config.toml
norm_position = "pre"
hidden_act = "gelu"
head_dim = 32
fused_qkv = false
inner_norm = false
patch_size = [8, 8]
width = 192
pooling = "mean"
loss = "cross_entropy"
init = "kaiming_normal"
beta1 = 0.85
max_steps = 11900
Rows from block 2 of a small image classifier, named by matrix and row number. Rows with one number belong to one neuron. Each number is 200 + 40 x the weight over its row's rms, rounded and kept within 0 to 999. All counts start at 0.
After each neuron's rows are labels from the 100 images, of 14976, where the neuron reaches its highest value: "strongest on" is what is common among them; "place" is the part of the image that holds the peak. Only what is clearly more common there than usual is listed. The data: microscope photos of single blood and bone marrow cells.
# fc1: MLP up (model.blocks.2.mlp.fc1.weight, 576x192), inputs 64-127
# fc2: MLP down (model.blocks.2.mlp.fc2.weight, 192x576, transposed), outputs 64-127

fc1.566,163,219,185,190,260,184,171,168,189,101,219,200,192,264,152,169,216,179,143,221,196,231,176,142,219,64,209,244,208,209,278,226,179,230,154,202,107,222,244,173,182,285,196,254,162,206,180,201,199,183,203,185,188,174,179,282,179,163,189,131,121,239,199,259
fc2.566,226,138,185,223,272,286,148,143,189,201,192,178,186,226,168,195,213,186,162,259,197,186,204,208,217,171,184,179,236,247,181,150,241,119,215,155,177,170,248,289,170,193,225,220,219,219,227,214,156,328,246,167,187,205,201,191,201,226,121,252,245,192,301,184
strongest on: cell type: segmented neutrophil; smear: peripheral blood
place: centre; middle right

fc1.462,192,248,189,159,183,168,198,151,183,202,137,199,216,193,140,247,201,109,234,179,214,218,228,219,191,138,354,235,260,240,225,253,134,228,226,188,111,226,201,231,319,265,214,176,212,179,187,239,181,230,168,232,174,180,188,200,195,168,194,190,171,200,224,251
fc2.462,163,154,197,280,149,216,267,204,172,165,223,215,171,205,241,234,190,189,172,185,202,209,190,192,221,239,244,198,191,240,212,217,304,183,155,166,207,180,193,219,177,161,236,179,159,273,206,90,273,181,251,166,220,160,292,273,182,209,170,182,216,160,183,138
strongest on: cell type: erythroblast
place: centre

fc1.254,173,166,261,180,193,179,136,198,208,182,144,161,130,182,283,126,241,155,158,216,188,234,133,207,173,200,209,214,251,216,157,269,206,163,188,268,250,283,174,179,191,203,169,197,195,175,201,266,220,257,205,239,208,169,169,204,203,118,151,238,136,219,213,224
fc2.254,216,147,210,157,235,278,250,222,191,272,230,209,177,181,164,246,318,173,184,173,194,225,180,171,241,177,182,181,153,237,141,124,233,254,213,198,208,165,182,198,167,191,174,213,185,205,187,176,208,206,250,208,225,138,211,246,204,208,219,222,185,181,273,187
strongest on: cell type: segmented neutrophil
place: centre

fc1.222,226,218,163,201,150,194,134,176,120,150,199,187,243,268,228,203,180,176,176,212,186,157,186,170,186,178,279,239,208,218,223,238,203,201,255,229,118,161,161,176,216,216,200,222,173,206,209,201,260,174,252,258,193,233,134,229,194,183,244,133,131,174,185,208
fc2.222,218,233,205,252,245,198,254,145,156,290,138,225,216,147,249,266,151,215,160,228,176,190,184,182,192,122,203,170,156,183,205,176,235,195,174,231,188,187,248,263,201,174,216,109,178,230,200,203,188,146,139,219,179,212,193,177,200,127,255,215,270,163,203,186
strongest on: cell type: lymphocyte
place: centre; bottom centre

fc1.339,225,190,194,135,158,178,105,129,202,157,155,248,147,213,178,223,179,139,208,220,182,198,166,262,178,234,298,298,235,224,236,216,188,145,217,244,120,209,155,230,246,180,172,271,213,220,185,227,250,216,231,221,236,202,213,223,189,171,144,179,228,249,213,224
fc2.339,218,206,199,244,225,273,261,218,232,173,203,180,203,253,163,203,223,223,174,224,164,212,228,184,187,215,206,137,174,187,203,207,215,189,222,163,201,213,284,116,173,258,259,228,170,262,187,79,203,192,241,211,184,157,235,274,141,246,216,194,134,183,203,167
strongest on: cell type: erythroblast
place: bottom right

fc1.554,149,217,172,180,225,259,212,198,156,200,158,123,181,198,206,248,194,195,216,277,289,241,237,302,196,177,264,208,173,179,233,207,160,209,170,189,158,265,234,210,193,153,189,188,200,261,246,216,195,259,143,240,190,249,149,259,247,224,244,168,273,192,184,138
fc2.554,157,238,126,215,158,186,235,159,148,319,182,239,151,88,241,285,196,195,241,192,261,262,198,231,198,168,191,147,216,231,207,183,176,252,193,172,277,220,201,176,281,196,242,181,203,213,201,158,177,198,189,231,223,214,180,163,251,185,217,207,241,157,192,178
strongest on: cell type: blast
place: middle right

fc1.195,208,223,160,226,171,179,214,153,102,176,170,155,244,220,199,154,202,152,197,204,206,198,199,200,164,164,289,203,211,223,224,238,211,202,190,258,122,217,204,222,208,221,217,237,133,214,223,242,225,206,206,268,142,215,130,211,273,241,213,184,159,161,261,201
fc2.195,192,119,166,230,190,175,241,178,192,188,220,229,166,186,205,208,190,263,240,225,175,230,140,199,218,218,253,161,262,173,216,138,269,107,207,257,229,170,166,252,171,147,243,191,210,223,157,235,230,175,211,195,159,248,215,169,234,204,210,256,220,212,187,238
strongest on: cell type: segmented neutrophil
place: middle right; centre

fc1.170,155,267,139,240,300,216,229,201,236,162,169,187,210,183,220,198,187,125,184,170,223,173,252,190,173,59,300,228,159,246,241,237,235,207,162,166,156,151,229,182,251,258,210,165,243,221,211,192,205,193,165,239,177,241,190,276,177,171,195,184,220,213,236,169
fc2.170,209,210,144,229,173,176,144,176,211,231,232,194,177,216,239,197,207,251,215,144,296,191,120,188,158,184,175,147,114,206,232,193,188,215,209,214,413,204,197,234,214,174,224,254,162,209,189,151,174,171,239,190,235,130,256,191,139,139,182,243,171,225,205,168
strongest on: cell type: blast
place: centre

fc1.39,190,209,191,226,201,234,156,129,156,178,194,176,224,231,257,193,232,182,253,227,156,246,198,180,191,107,278,219,251,338,263,186,228,254,230,204,144,167,181,166,202,240,181,265,159,179,242,189,232,179,260,220,148,228,175,230,203,224,172,235,114,210,218,268
fc2.39,221,173,211,215,176,186,181,138,243,221,207,175,217,238,204,148,237,267,167,183,197,188,193,179,234,133,141,188,175,275,201,162,153,200,202,141,190,254,205,209,151,237,209,240,183,227,185,201,177,226,228,178,180,213,212,237,101,187,184,132,176,161,121,226
strongest on: cell type: lymphocyte; cell type: blast
place: centre

fc1.284,282,204,158,186,253,96,189,190,154,202,149,242,163,240,192,200,205,215,206,216,223,249,184,226,240,189,278,240,224,186,176,200,179,183,156,255,152,151,172,199,275,183,236,263,162,216,270,240,169,167,221,225,153,233,118,173,206,130,198,240,217,259,246,186
fc2.284,160,188,123,148,218,161,133,179,210,201,187,236,249,260,166,163,180,158,157,184,213,142,234,222,271,206,223,244,139,244,204,182,181,206,229,204,162,214,224,267,151,203,75,251,204,219,234,223,207,271,253,221,203,189,189,211,221,245,226,198,106,185,145,244
strongest on: cell type: eosinophil
place: middle right

fc1.206,204,206,152,177,126,210,251,176,170,145,162,180,161,202,183,230,247,145,181,138,228,210,218,212,235,189,352,235,181,295,210,219,186,210,171,246,73,216,190,217,237,261,198,239,170,170,264,192,230,225,199,199,198,208,192,199,229,219,177,201,161,220,148,300
fc2.206,215,151,162,264,184,126,217,141,227,231,209,270,154,153,195,158,186,285,272,220,179,183,167,230,225,197,218,211,171,185,139,199,243,216,193,240,161,225,244,227,176,224,228,180,216,258,173,258,203,177,173,195,175,149,159,195,250,205,230,182,220,197,186,247
strongest on: cell type: eosinophil
place: bottom centre

fc1.56,173,177,201,222,190,173,155,178,152,145,186,202,197,267,154,183,202,188,187,226,183,206,198,165,174,216,318,271,191,209,221,182,235,207,163,248,140,208,174,202,186,158,148,246,143,204,159,197,189,166,204,220,213,261,141,213,159,159,221,148,192,248,203,196
fc2.56,235,192,229,198,109,196,231,200,208,194,215,239,188,178,173,205,218,186,143,265,218,172,247,160,177,226,239,189,229,171,275,173,196,218,184,226,275,169,184,169,226,271,251,132,178,195,202,188,257,164,254,235,200,146,215,245,154,185,246,230,231,169,177,216
strongest on: cell type: segmented neutrophil
place: centre

fc1.471,217,199,191,146,187,209,192,197,190,169,192,236,192,194,136,190,202,128,169,221,167,150,308,219,213,216,285,280,170,161,228,306,198,196,185,197,163,226,235,208,232,207,161,199,184,229,243,179,257,225,206,244,199,215,137,202,218,169,181,185,121,187,147,223
fc2.471,187,240,219,173,238,166,229,164,207,168,197,232,211,179,186,216,189,164,260,278,200,235,231,170,175,123,125,229,184,281,268,206,171,243,217,184,172,257,236,99,233,241,161,169,173,174,210,201,169,174,168,219,179,215,307,256,196,177,230,125,251,195,198,188
strongest on: cell type: segmented neutrophil
place: centre

fc1.146,196,272,187,162,212,133,262,135,224,172,166,281,234,169,218,258,235,128,269,183,198,240,169,165,199,191,253,246,272,255,195,197,227,222,173,182,164,141,192,174,195,175,182,125,203,173,184,240,242,184,121,190,179,198,217,180,248,104,230,194,220,182,219,178
fc2.146,212,247,179,248,170,153,202,197,198,192,233,217,230,166,258,201,187,265,209,207,177,174,246,252,238,215,189,212,167,217,227,114,224,260,294,209,215,214,199,189,195,182,205,180,220,167,242,158,196,194,239,223,184,176,193,175,171,222,253,190,226,155,197,195
strongest on: cell type: erythroblast
place: centre

fc1.101,276,253,195,193,167,139,182,180,122,156,173,211,196,268,201,200,158,135,224,241,250,203,205,252,166,199,344,267,222,223,162,224,186,224,181,271,139,225,210,241,300,199,211,234,132,187,183,204,226,179,180,228,168,211,153,148,190,131,201,183,226,239,168,228
fc2.101,164,205,259,133,206,213,237,204,271,168,220,204,211,227,210,173,252,174,216,194,208,204,227,177,244,182,232,239,162,166,165,178,234,202,154,223,256,165,197,209,182,278,192,268,141,224,213,217,271,184,205,144,208,218,241,226,167,240,179,194,134,206,102,221
strongest on: cell type: eosinophil
place: bottom centre; middle right

fc1.352,279,161,175,153,207,169,142,155,84,135,136,247,165,321,147,228,206,158,173,165,182,182,182,211,216,174,313,237,186,217,182,262,169,185,226,228,172,216,126,191,246,194,177,219,195,210,214,204,188,214,248,250,131,203,152,202,242,151,203,191,165,241,153,235
fc2.352,193,144,233,212,198,184,265,197,232,161,258,219,247,227,187,140,235,162,175,204,216,175,205,162,205,165,212,219,299,139,255,211,213,137,150,202,303,156,219,142,172,232,246,219,211,193,193,241,240,188,234,208,193,193,215,230,222,212,169,160,221,143,164,147
strongest on: cell type: eosinophil; cell type: promyelocyte
place: middle right; centre

fc1.7,208,248,226,170,210,179,222,254,178,182,153,224,250,197,148,236,131,129,211,209,173,246,277,251,268,195,244,264,200,271,230,262,194,199,229,219,78,232,194,238,165,170,165,180,261,149,261,273,126,236,201,259,176,208,124,251,268,228,245,170,187,129,185,173
fc2.7,166,216,159,209,235,239,197,271,223,149,186,197,242,205,195,221,108,207,169,179,159,148,231,199,175,199,105,257,169,183,153,206,249,232,201,219,174,171,204,181,205,193,165,185,196,173,248,136,172,208,185,195,196,189,186,141,185,201,206,233,197,211,307,214
strongest on: smear: peripheral blood; cell type: monocyte; cell type: myeloblast
place: centre

fc1.419,205,202,203,137,181,215,155,241,166,218,213,211,238,232,211,254,164,156,189,149,157,215,246,244,252,203,304,222,252,207,180,205,171,157,197,213,179,269,233,199,240,216,172,248,232,133,281,225,232,233,136,185,239,241,202,224,133,194,238,221,116,261,209,210
fc2.419,194,219,204,183,210,184,244,206,222,192,249,249,207,263,201,149,251,221,223,247,226,157,240,176,148,185,110,177,227,121,264,174,208,232,206,230,385,195,181,133,160,236,225,212,224,157,221,214,243,160,213,212,217,214,253,202,159,205,234,229,234,140,229,196
strongest on: cell type: segmented neutrophil; cell type: promyelocyte
place: middle right

fc1.36,216,206,213,180,150,156,212,231,210,140,227,212,200,243,159,217,169,117,127,152,216,176,201,127,309,174,278,318,174,189,171,217,188,234,175,230,132,193,172,207,211,159,206,249,194,219,175,265,208,231,175,157,239,183,92,213,234,181,259,168,214,132,192,174
fc2.36,159,162,205,174,204,176,264,258,178,193,198,173,243,233,165,190,202,144,133,197,206,220,224,180,200,173,150,193,159,221,209,231,241,173,173,250,185,185,200,218,186,241,203,198,133,253,243,150,213,185,270,214,188,187,219,207,274,206,171,128,93,175,202,207
strongest on: smear: peripheral blood; cell type: segmented neutrophil; cell type: monocyte
place: centre

fc1.70,227,192,221,164,237,187,169,159,213,164,198,204,237,231,124,198,173,143,249,215,234,140,241,217,173,158,271,306,233,178,163,223,153,173,189,178,162,211,195,210,204,203,168,200,239,202,193,245,204,246,199,224,191,214,94,244,201,188,233,133,306,194,199,178
fc2.70,159,249,246,156,216,242,208,239,238,239,164,214,165,186,198,234,196,110,123,221,211,227,227,119,163,195,152,207,178,189,162,273,148,269,150,164,220,204,203,127,238,245,208,219,133,183,208,146,150,194,170,164,231,193,255,198,194,215,163,156,143,239,222,234
strongest on: cell type: segmented neutrophil; smear: peripheral blood
place: centre

fc1.413,208,274,205,238,111,149,233,132,173,170,198,204,248,196,198,186,193,140,101,171,185,165,202,147,248,128,194,242,260,283,253,197,216,226,204,203,130,135,202,151,262,219,205,184,203,248,211,280,230,211,184,164,211,154,113,236,244,239,236,162,159,157,147,201
fc2.413,189,202,250,143,239,240,185,199,243,175,185,203,170,213,145,153,166,195,153,157,167,247,209,149,147,230,120,184,150,138,189,190,156,182,209,246,144,208,190,192,151,248,150,174,168,203,191,183,145,201,245,218,217,197,153,184,165,219,187,210,50,221,183,236
strongest on: cell type: lymphocyte; smear: peripheral blood
place: centre

fc1.541,239,245,195,211,241,172,238,242,147,133,155,233,198,278,204,222,175,200,219,193,186,159,234,243,249,169,364,266,209,322,224,198,212,199,184,283,120,232,156,172,274,278,174,211,177,193,204,186,208,164,211,215,167,204,140,176,225,109,196,198,212,204,162,238
fc2.541,190,188,249,139,192,137,205,188,306,255,206,217,239,222,213,216,239,190,221,214,141,205,254,191,222,210,255,242,147,161,169,213,210,193,190,244,238,167,199,268,179,239,167,214,186,181,245,239,249,202,206,137,207,187,122,181,169,197,214,191,104,210,84,222
strongest on: cell type: eosinophil
place: bottom centre

fc1.374,145,234,225,134,265,247,164,237,188,199,167,195,187,200,193,269,124,159,143,167,213,204,245,215,197,175,277,249,224,198,169,175,240,178,207,221,207,198,166,203,255,172,105,246,182,134,238,172,197,238,138,165,273,203,157,198,143,137,195,200,203,251,235,177
fc2.374,171,246,240,199,226,262,242,195,189,200,217,261,171,197,192,167,249,211,245,263,202,196,214,186,167,177,142,160,295,171,247,182,160,173,172,200,373,171,158,83,223,270,200,186,197,180,230,197,212,141,195,205,236,141,276,219,186,161,200,211,202,199,211,208
strongest on: cell type: artefact
place: centre; middle right

fc1.6,245,296,154,214,164,119,172,164,193,157,172,245,246,234,206,266,215,166,243,174,149,231,143,176,190,186,276,272,250,277,215,220,187,234,206,149,97,175,204,175,221,170,204,191,204,175,222,222,192,192,144,215,180,196,106,243,200,179,248,152,224,168,228,207
fc2.6,209,124,233,237,206,223,204,223,128,139,198,134,189,215,213,159,216,254,225,153,150,213,164,276,237,175,232,195,157,149,179,183,273,124,228,181,193,252,171,251,144,142,160,175,217,249,213,265,191,192,251,185,198,207,172,210,294,240,161,256,228,179,227,183
strongest on: smear: peripheral blood; cell type: basophil
place: centre

fc1.319,219,244,144,188,169,92,215,236,144,135,151,251,199,233,211,236,192,124,218,188,235,222,217,208,233,181,340,289,223,288,176,253,183,173,141,214,113,192,194,206,249,210,182,190,152,210,237,205,230,208,196,205,195,183,124,212,218,112,230,137,238,170,162,258
fc2.319,230,184,155,240,220,175,225,120,177,226,181,226,216,158,206,220,170,174,214,219,233,174,199,241,221,212,283,222,153,209,238,189,206,181,212,197,75,222,229,258,187,165,189,131,250,219,166,303,184,240,98,237,176,210,125,285,231,206,268,203,287,177,172,88
strongest on: cell type: eosinophil; smear: peripheral blood; cell type: basophil
place: centre; middle right

fc1.11,197,214,177,161,173,208,174,133,224,174,182,203,219,236,160,263,150,149,235,142,214,230,214,212,240,221,323,262,235,229,268,250,119,226,192,200,103,226,303,193,212,177,199,243,191,154,224,182,207,303,151,158,199,195,136,276,191,218,191,175,180,200,172,215
fc2.11,208,215,218,222,256,233,233,267,214,209,210,215,177,157,224,231,221,224,163,286,218,182,211,166,204,239,196,149,265,279,242,227,223,256,167,151,149,204,231,142,216,160,234,209,214,193,233,174,171,166,226,206,230,153,264,253,213,223,190,252,274,161,221,104
strongest on: cell type: erythroblast; cell type: blast
place: middle right

fc1.228,161,224,203,200,188,153,230,243,167,136,232,208,231,189,166,180,231,139,196,183,218,195,197,193,202,239,325,297,250,174,198,227,241,180,155,249,153,172,196,186,217,247,207,209,119,236,162,208,283,146,204,152,198,189,126,161,191,150,214,174,168,212,229,196
fc2.228,189,198,201,182,161,212,212,189,206,169,147,260,191,204,203,271,213,166,198,263,148,209,200,207,174,177,198,131,247,184,197,216,216,213,201,223,290,211,128,187,226,262,206,134,210,101,215,130,242,151,235,201,229,194,240,151,177,156,170,258,256,192,214,197
strongest on: cell type: artefact
place: centre

fc1.493,200,255,216,204,174,147,207,135,219,213,159,188,230,193,189,268,149,151,249,234,216,206,195,177,175,194,270,211,211,234,211,257,167,235,176,262,183,214,243,203,296,235,213,175,208,149,272,244,279,181,127,195,141,199,175,187,255,207,255,212,131,247,185,234
fc2.493,175,221,229,180,201,232,190,244,253,217,201,233,229,177,122,240,187,98,127,217,211,201,195,156,153,136,144,261,214,198,271,227,140,246,191,162,172,206,245,96,214,226,199,210,208,215,133,199,200,167,185,228,199,200,246,206,135,184,227,144,159,200,237,211
strongest on: cell type: lymphocyte
place: bottom centre

fc1.397,216,246,283,133,129,191,242,204,202,188,192,162,236,196,206,212,226,170,161,103,141,149,245,181,279,197,259,205,154,260,203,187,219,186,174,280,135,192,145,171,198,202,177,172,141,219,242,200,230,184,214,149,231,191,155,235,159,202,209,204,96,150,32,224
fc2.397,167,199,107,225,173,184,156,185,172,267,265,258,204,148,226,254,220,216,168,186,160,188,160,183,249,158,195,202,187,187,230,203,246,191,261,125,234,186,97,296,170,166,239,247,151,211,209,145,177,207,212,201,158,249,210,141,208,126,197,174,94,217,213,303
strongest on: cell type: lymphocyte; smear: peripheral blood
place: centre

fc1.382,143,182,198,182,234,157,128,147,182,165,232,272,193,260,257,175,241,193,200,223,104,193,181,189,210,150,189,240,194,239,226,253,152,223,182,201,92,201,202,127,199,212,200,272,163,188,240,218,208,208,219,155,204,194,179,241,137,157,193,198,63,201,198,236
fc2.382,204,177,170,196,240,276,112,133,217,192,198,199,198,236,216,187,194,191,136,191,196,180,161,131,198,171,163,181,204,228,149,231,209,222,197,162,228,194,252,178,196,170,212,182,219,227,208,169,153,302,225,149,232,194,343,216,158,237,106,238,220,185,244,127
strongest on: cell type: blast; cell type: proerythroblast
place: bottom centre

fc1.338,240,248,151,198,209,140,210,201,161,173,259,256,224,221,193,204,256,119,192,226,213,185,232,198,231,189,204,240,206,237,203,173,196,224,243,167,133,179,235,190,175,215,206,113,168,189,288,163,216,268,205,258,194,182,183,233,163,181,227,199,148,222,240,161
fc2.338,114,241,216,191,236,192,195,190,265,135,234,228,192,235,229,177,203,216,265,194,163,200,171,164,196,127,164,238,255,130,181,159,222,186,218,150,250,181,171,213,251,186,205,225,198,164,199,170,231,167,173,159,218,230,333,146,157,153,200,193,254,206,207,210
strongest on: cell type: artefact
place: centre

fc1.89,176,199,207,124,209,204,140,197,193,159,184,215,197,189,149,261,235,66,231,218,217,230,161,201,166,215,301,217,263,235,251,241,189,202,240,212,159,187,173,226,322,191,192,162,210,169,196,278,206,215,153,220,209,174,175,211,245,202,185,196,188,182,255,213
fc2.89,206,199,164,236,185,212,273,200,191,211,207,197,214,232,209,221,164,200,197,167,215,176,267,212,204,191,129,187,175,202,188,212,224,227,172,156,233,191,235,162,178,235,254,198,158,221,207,109,187,238,212,219,192,156,285,253,160,212,204,155,215,140,234,162
strongest on: cell type: erythroblast
place: bottom centre

fc1.241,211,243,188,235,209,142,218,135,215,184,204,227,226,211,199,185,229,102,219,203,185,192,192,116,188,115,248,251,215,265,271,218,153,240,189,237,113,165,217,176,233,257,218,170,134,225,163,273,247,199,155,231,168,197,58,202,204,197,237,153,101,132,104,195
fc2.241,108,164,196,159,143,223,212,233,209,224,260,238,208,208,130,179,205,149,152,220,215,183,280,225,151,220,176,172,199,140,315,197,181,188,205,214,146,266,174,188,159,244,144,178,191,205,156,157,188,190,229,257,202,211,157,189,169,142,181,117,221,240,211,196
strongest on: cell type: lymphocyte; smear: peripheral blood
place: centre

fc1.32,146,239,205,173,191,200,210,190,177,130,181,187,226,279,208,187,331,150,233,147,167,197,250,205,187,140,257,219,196,254,246,208,150,190,245,224,97,160,198,223,201,234,199,170,135,242,195,203,259,192,270,175,232,204,203,207,126,159,183,187,106,201,117,229
fc2.32,205,137,207,198,208,234,155,149,231,183,223,167,116,269,196,219,178,229,84,147,220,171,183,205,233,241,202,193,113,263,118,194,209,198,193,212,146,265,228,247,177,187,248,167,204,238,213,140,211,265,212,156,236,186,269,259,157,202,151,177,216,226,170,159
strongest on: cell type: blast; cell type: proerythroblast
place: middle right; centre

fc1.555,228,224,247,247,160,188,229,134,207,136,226,193,287,231,222,173,211,219,121,163,200,220,181,107,263,202,212,236,188,253,262,197,176,189,166,219,127,240,271,160,128,227,215,204,159,189,201,194,223,254,178,165,217,175,153,329,239,199,234,165,214,168,120,202
fc2.555,196,191,253,152,227,291,182,198,239,150,144,174,184,221,209,218,194,236,173,211,150,210,177,175,171,268,209,160,222,228,178,195,231,134,179,191,207,123,122,217,186,172,186,186,182,98,244,140,212,159,260,172,224,227,196,100,251,217,154,256,229,174,211,221
strongest on: smear: peripheral blood; cell type: lymphocyte
place: centre

fc1.68,222,228,161,144,242,110,220,238,186,212,158,289,215,258,184,130,221,162,231,212,289,191,235,230,186,202,298,222,210,242,223,195,151,237,165,291,136,219,215,163,270,212,179,178,132,215,264,230,178,179,208,254,250,168,234,160,174,118,201,246,181,243,189,222
fc2.68,144,120,241,169,204,204,160,173,157,161,147,171,221,279,162,159,146,163,244,185,229,194,231,206,200,252,212,189,136,238,235,201,209,186,185,235,169,181,239,201,178,147,133,171,202,177,250,245,192,149,207,210,200,186,211,201,274,234,191,235,144,204,202,120
strongest on: cell type: eosinophil
place: bottom centre

fc1.403,152,199,171,262,168,146,226,225,231,197,207,280,271,236,202,258,211,127,223,262,99,202,182,194,214,136,204,182,183,230,209,258,199,174,196,214,161,218,239,198,193,268,179,290,176,205,165,204,249,184,189,123,223,226,165,240,222,227,205,201,221,198,282,203
fc2.403,191,185,222,169,156,246,201,250,184,228,233,172,218,226,223,191,186,278,270,201,213,210,209,248,228,235,177,93,152,203,194,146,191,214,270,272,301,218,131,167,221,212,178,206,182,170,189,132,272,129,227,293,146,202,225,211,152,196,235,225,220,228,190,174
strongest on: cell type: blast
place: middle right

fc1.274,219,228,148,192,180,171,251,209,217,175,187,219,190,218,155,202,220,129,183,176,217,186,226,196,227,104,275,262,242,207,250,148,212,226,223,195,176,133,176,227,260,290,227,126,168,212,247,182,272,220,247,247,157,238,180,162,214,163,190,195,230,200,232,205
fc2.274,202,261,174,219,163,157,211,152,201,172,198,238,233,229,275,222,160,217,264,167,240,194,153,243,180,175,170,207,184,223,152,170,189,229,260,175,249,216,167,185,213,168,187,217,228,184,146,145,201,160,186,240,194,203,296,142,191,197,263,195,229,165,190,173
strongest on: cell type: artefact
place: centre; bottom centre

fc1.441,206,223,179,195,196,181,278,148,179,131,178,206,212,229,250,288,189,125,244,155,139,249,222,182,195,192,277,195,234,307,218,236,176,192,164,221,134,214,280,243,233,214,210,246,195,209,245,183,227,252,185,155,190,209,164,239,212,233,143,225,184,193,250,208
fc2.441,211,235,144,237,182,206,221,185,206,200,264,219,165,165,248,130,184,264,239,184,267,175,190,225,193,272,167,151,232,236,251,147,211,209,230,217,280,204,138,180,165,203,274,164,168,220,201,208,244,194,280,317,162,182,233,206,129,159,228,247,188,198,172,212
strongest on: cell type: blast
place: bottom centre

fc1.183,255,208,100,229,253,196,127,191,149,148,189,290,208,244,186,187,212,189,226,243,168,176,211,249,186,174,244,229,243,234,184,206,210,195,215,155,157,221,245,200,188,221,196,200,190,208,247,199,257,282,227,228,198,186,150,206,216,188,203,178,208,211,230,202
fc2.183,164,208,198,109,156,176,176,205,185,196,181,194,160,181,212,229,200,146,155,158,191,151,285,224,269,227,298,270,224,271,263,199,190,230,177,222,93,178,176,214,283,146,138,143,222,159,226,211,175,229,189,203,218,254,176,182,179,122,184,224,257,218,213,182
strongest on: cell type: erythroblast
place: centre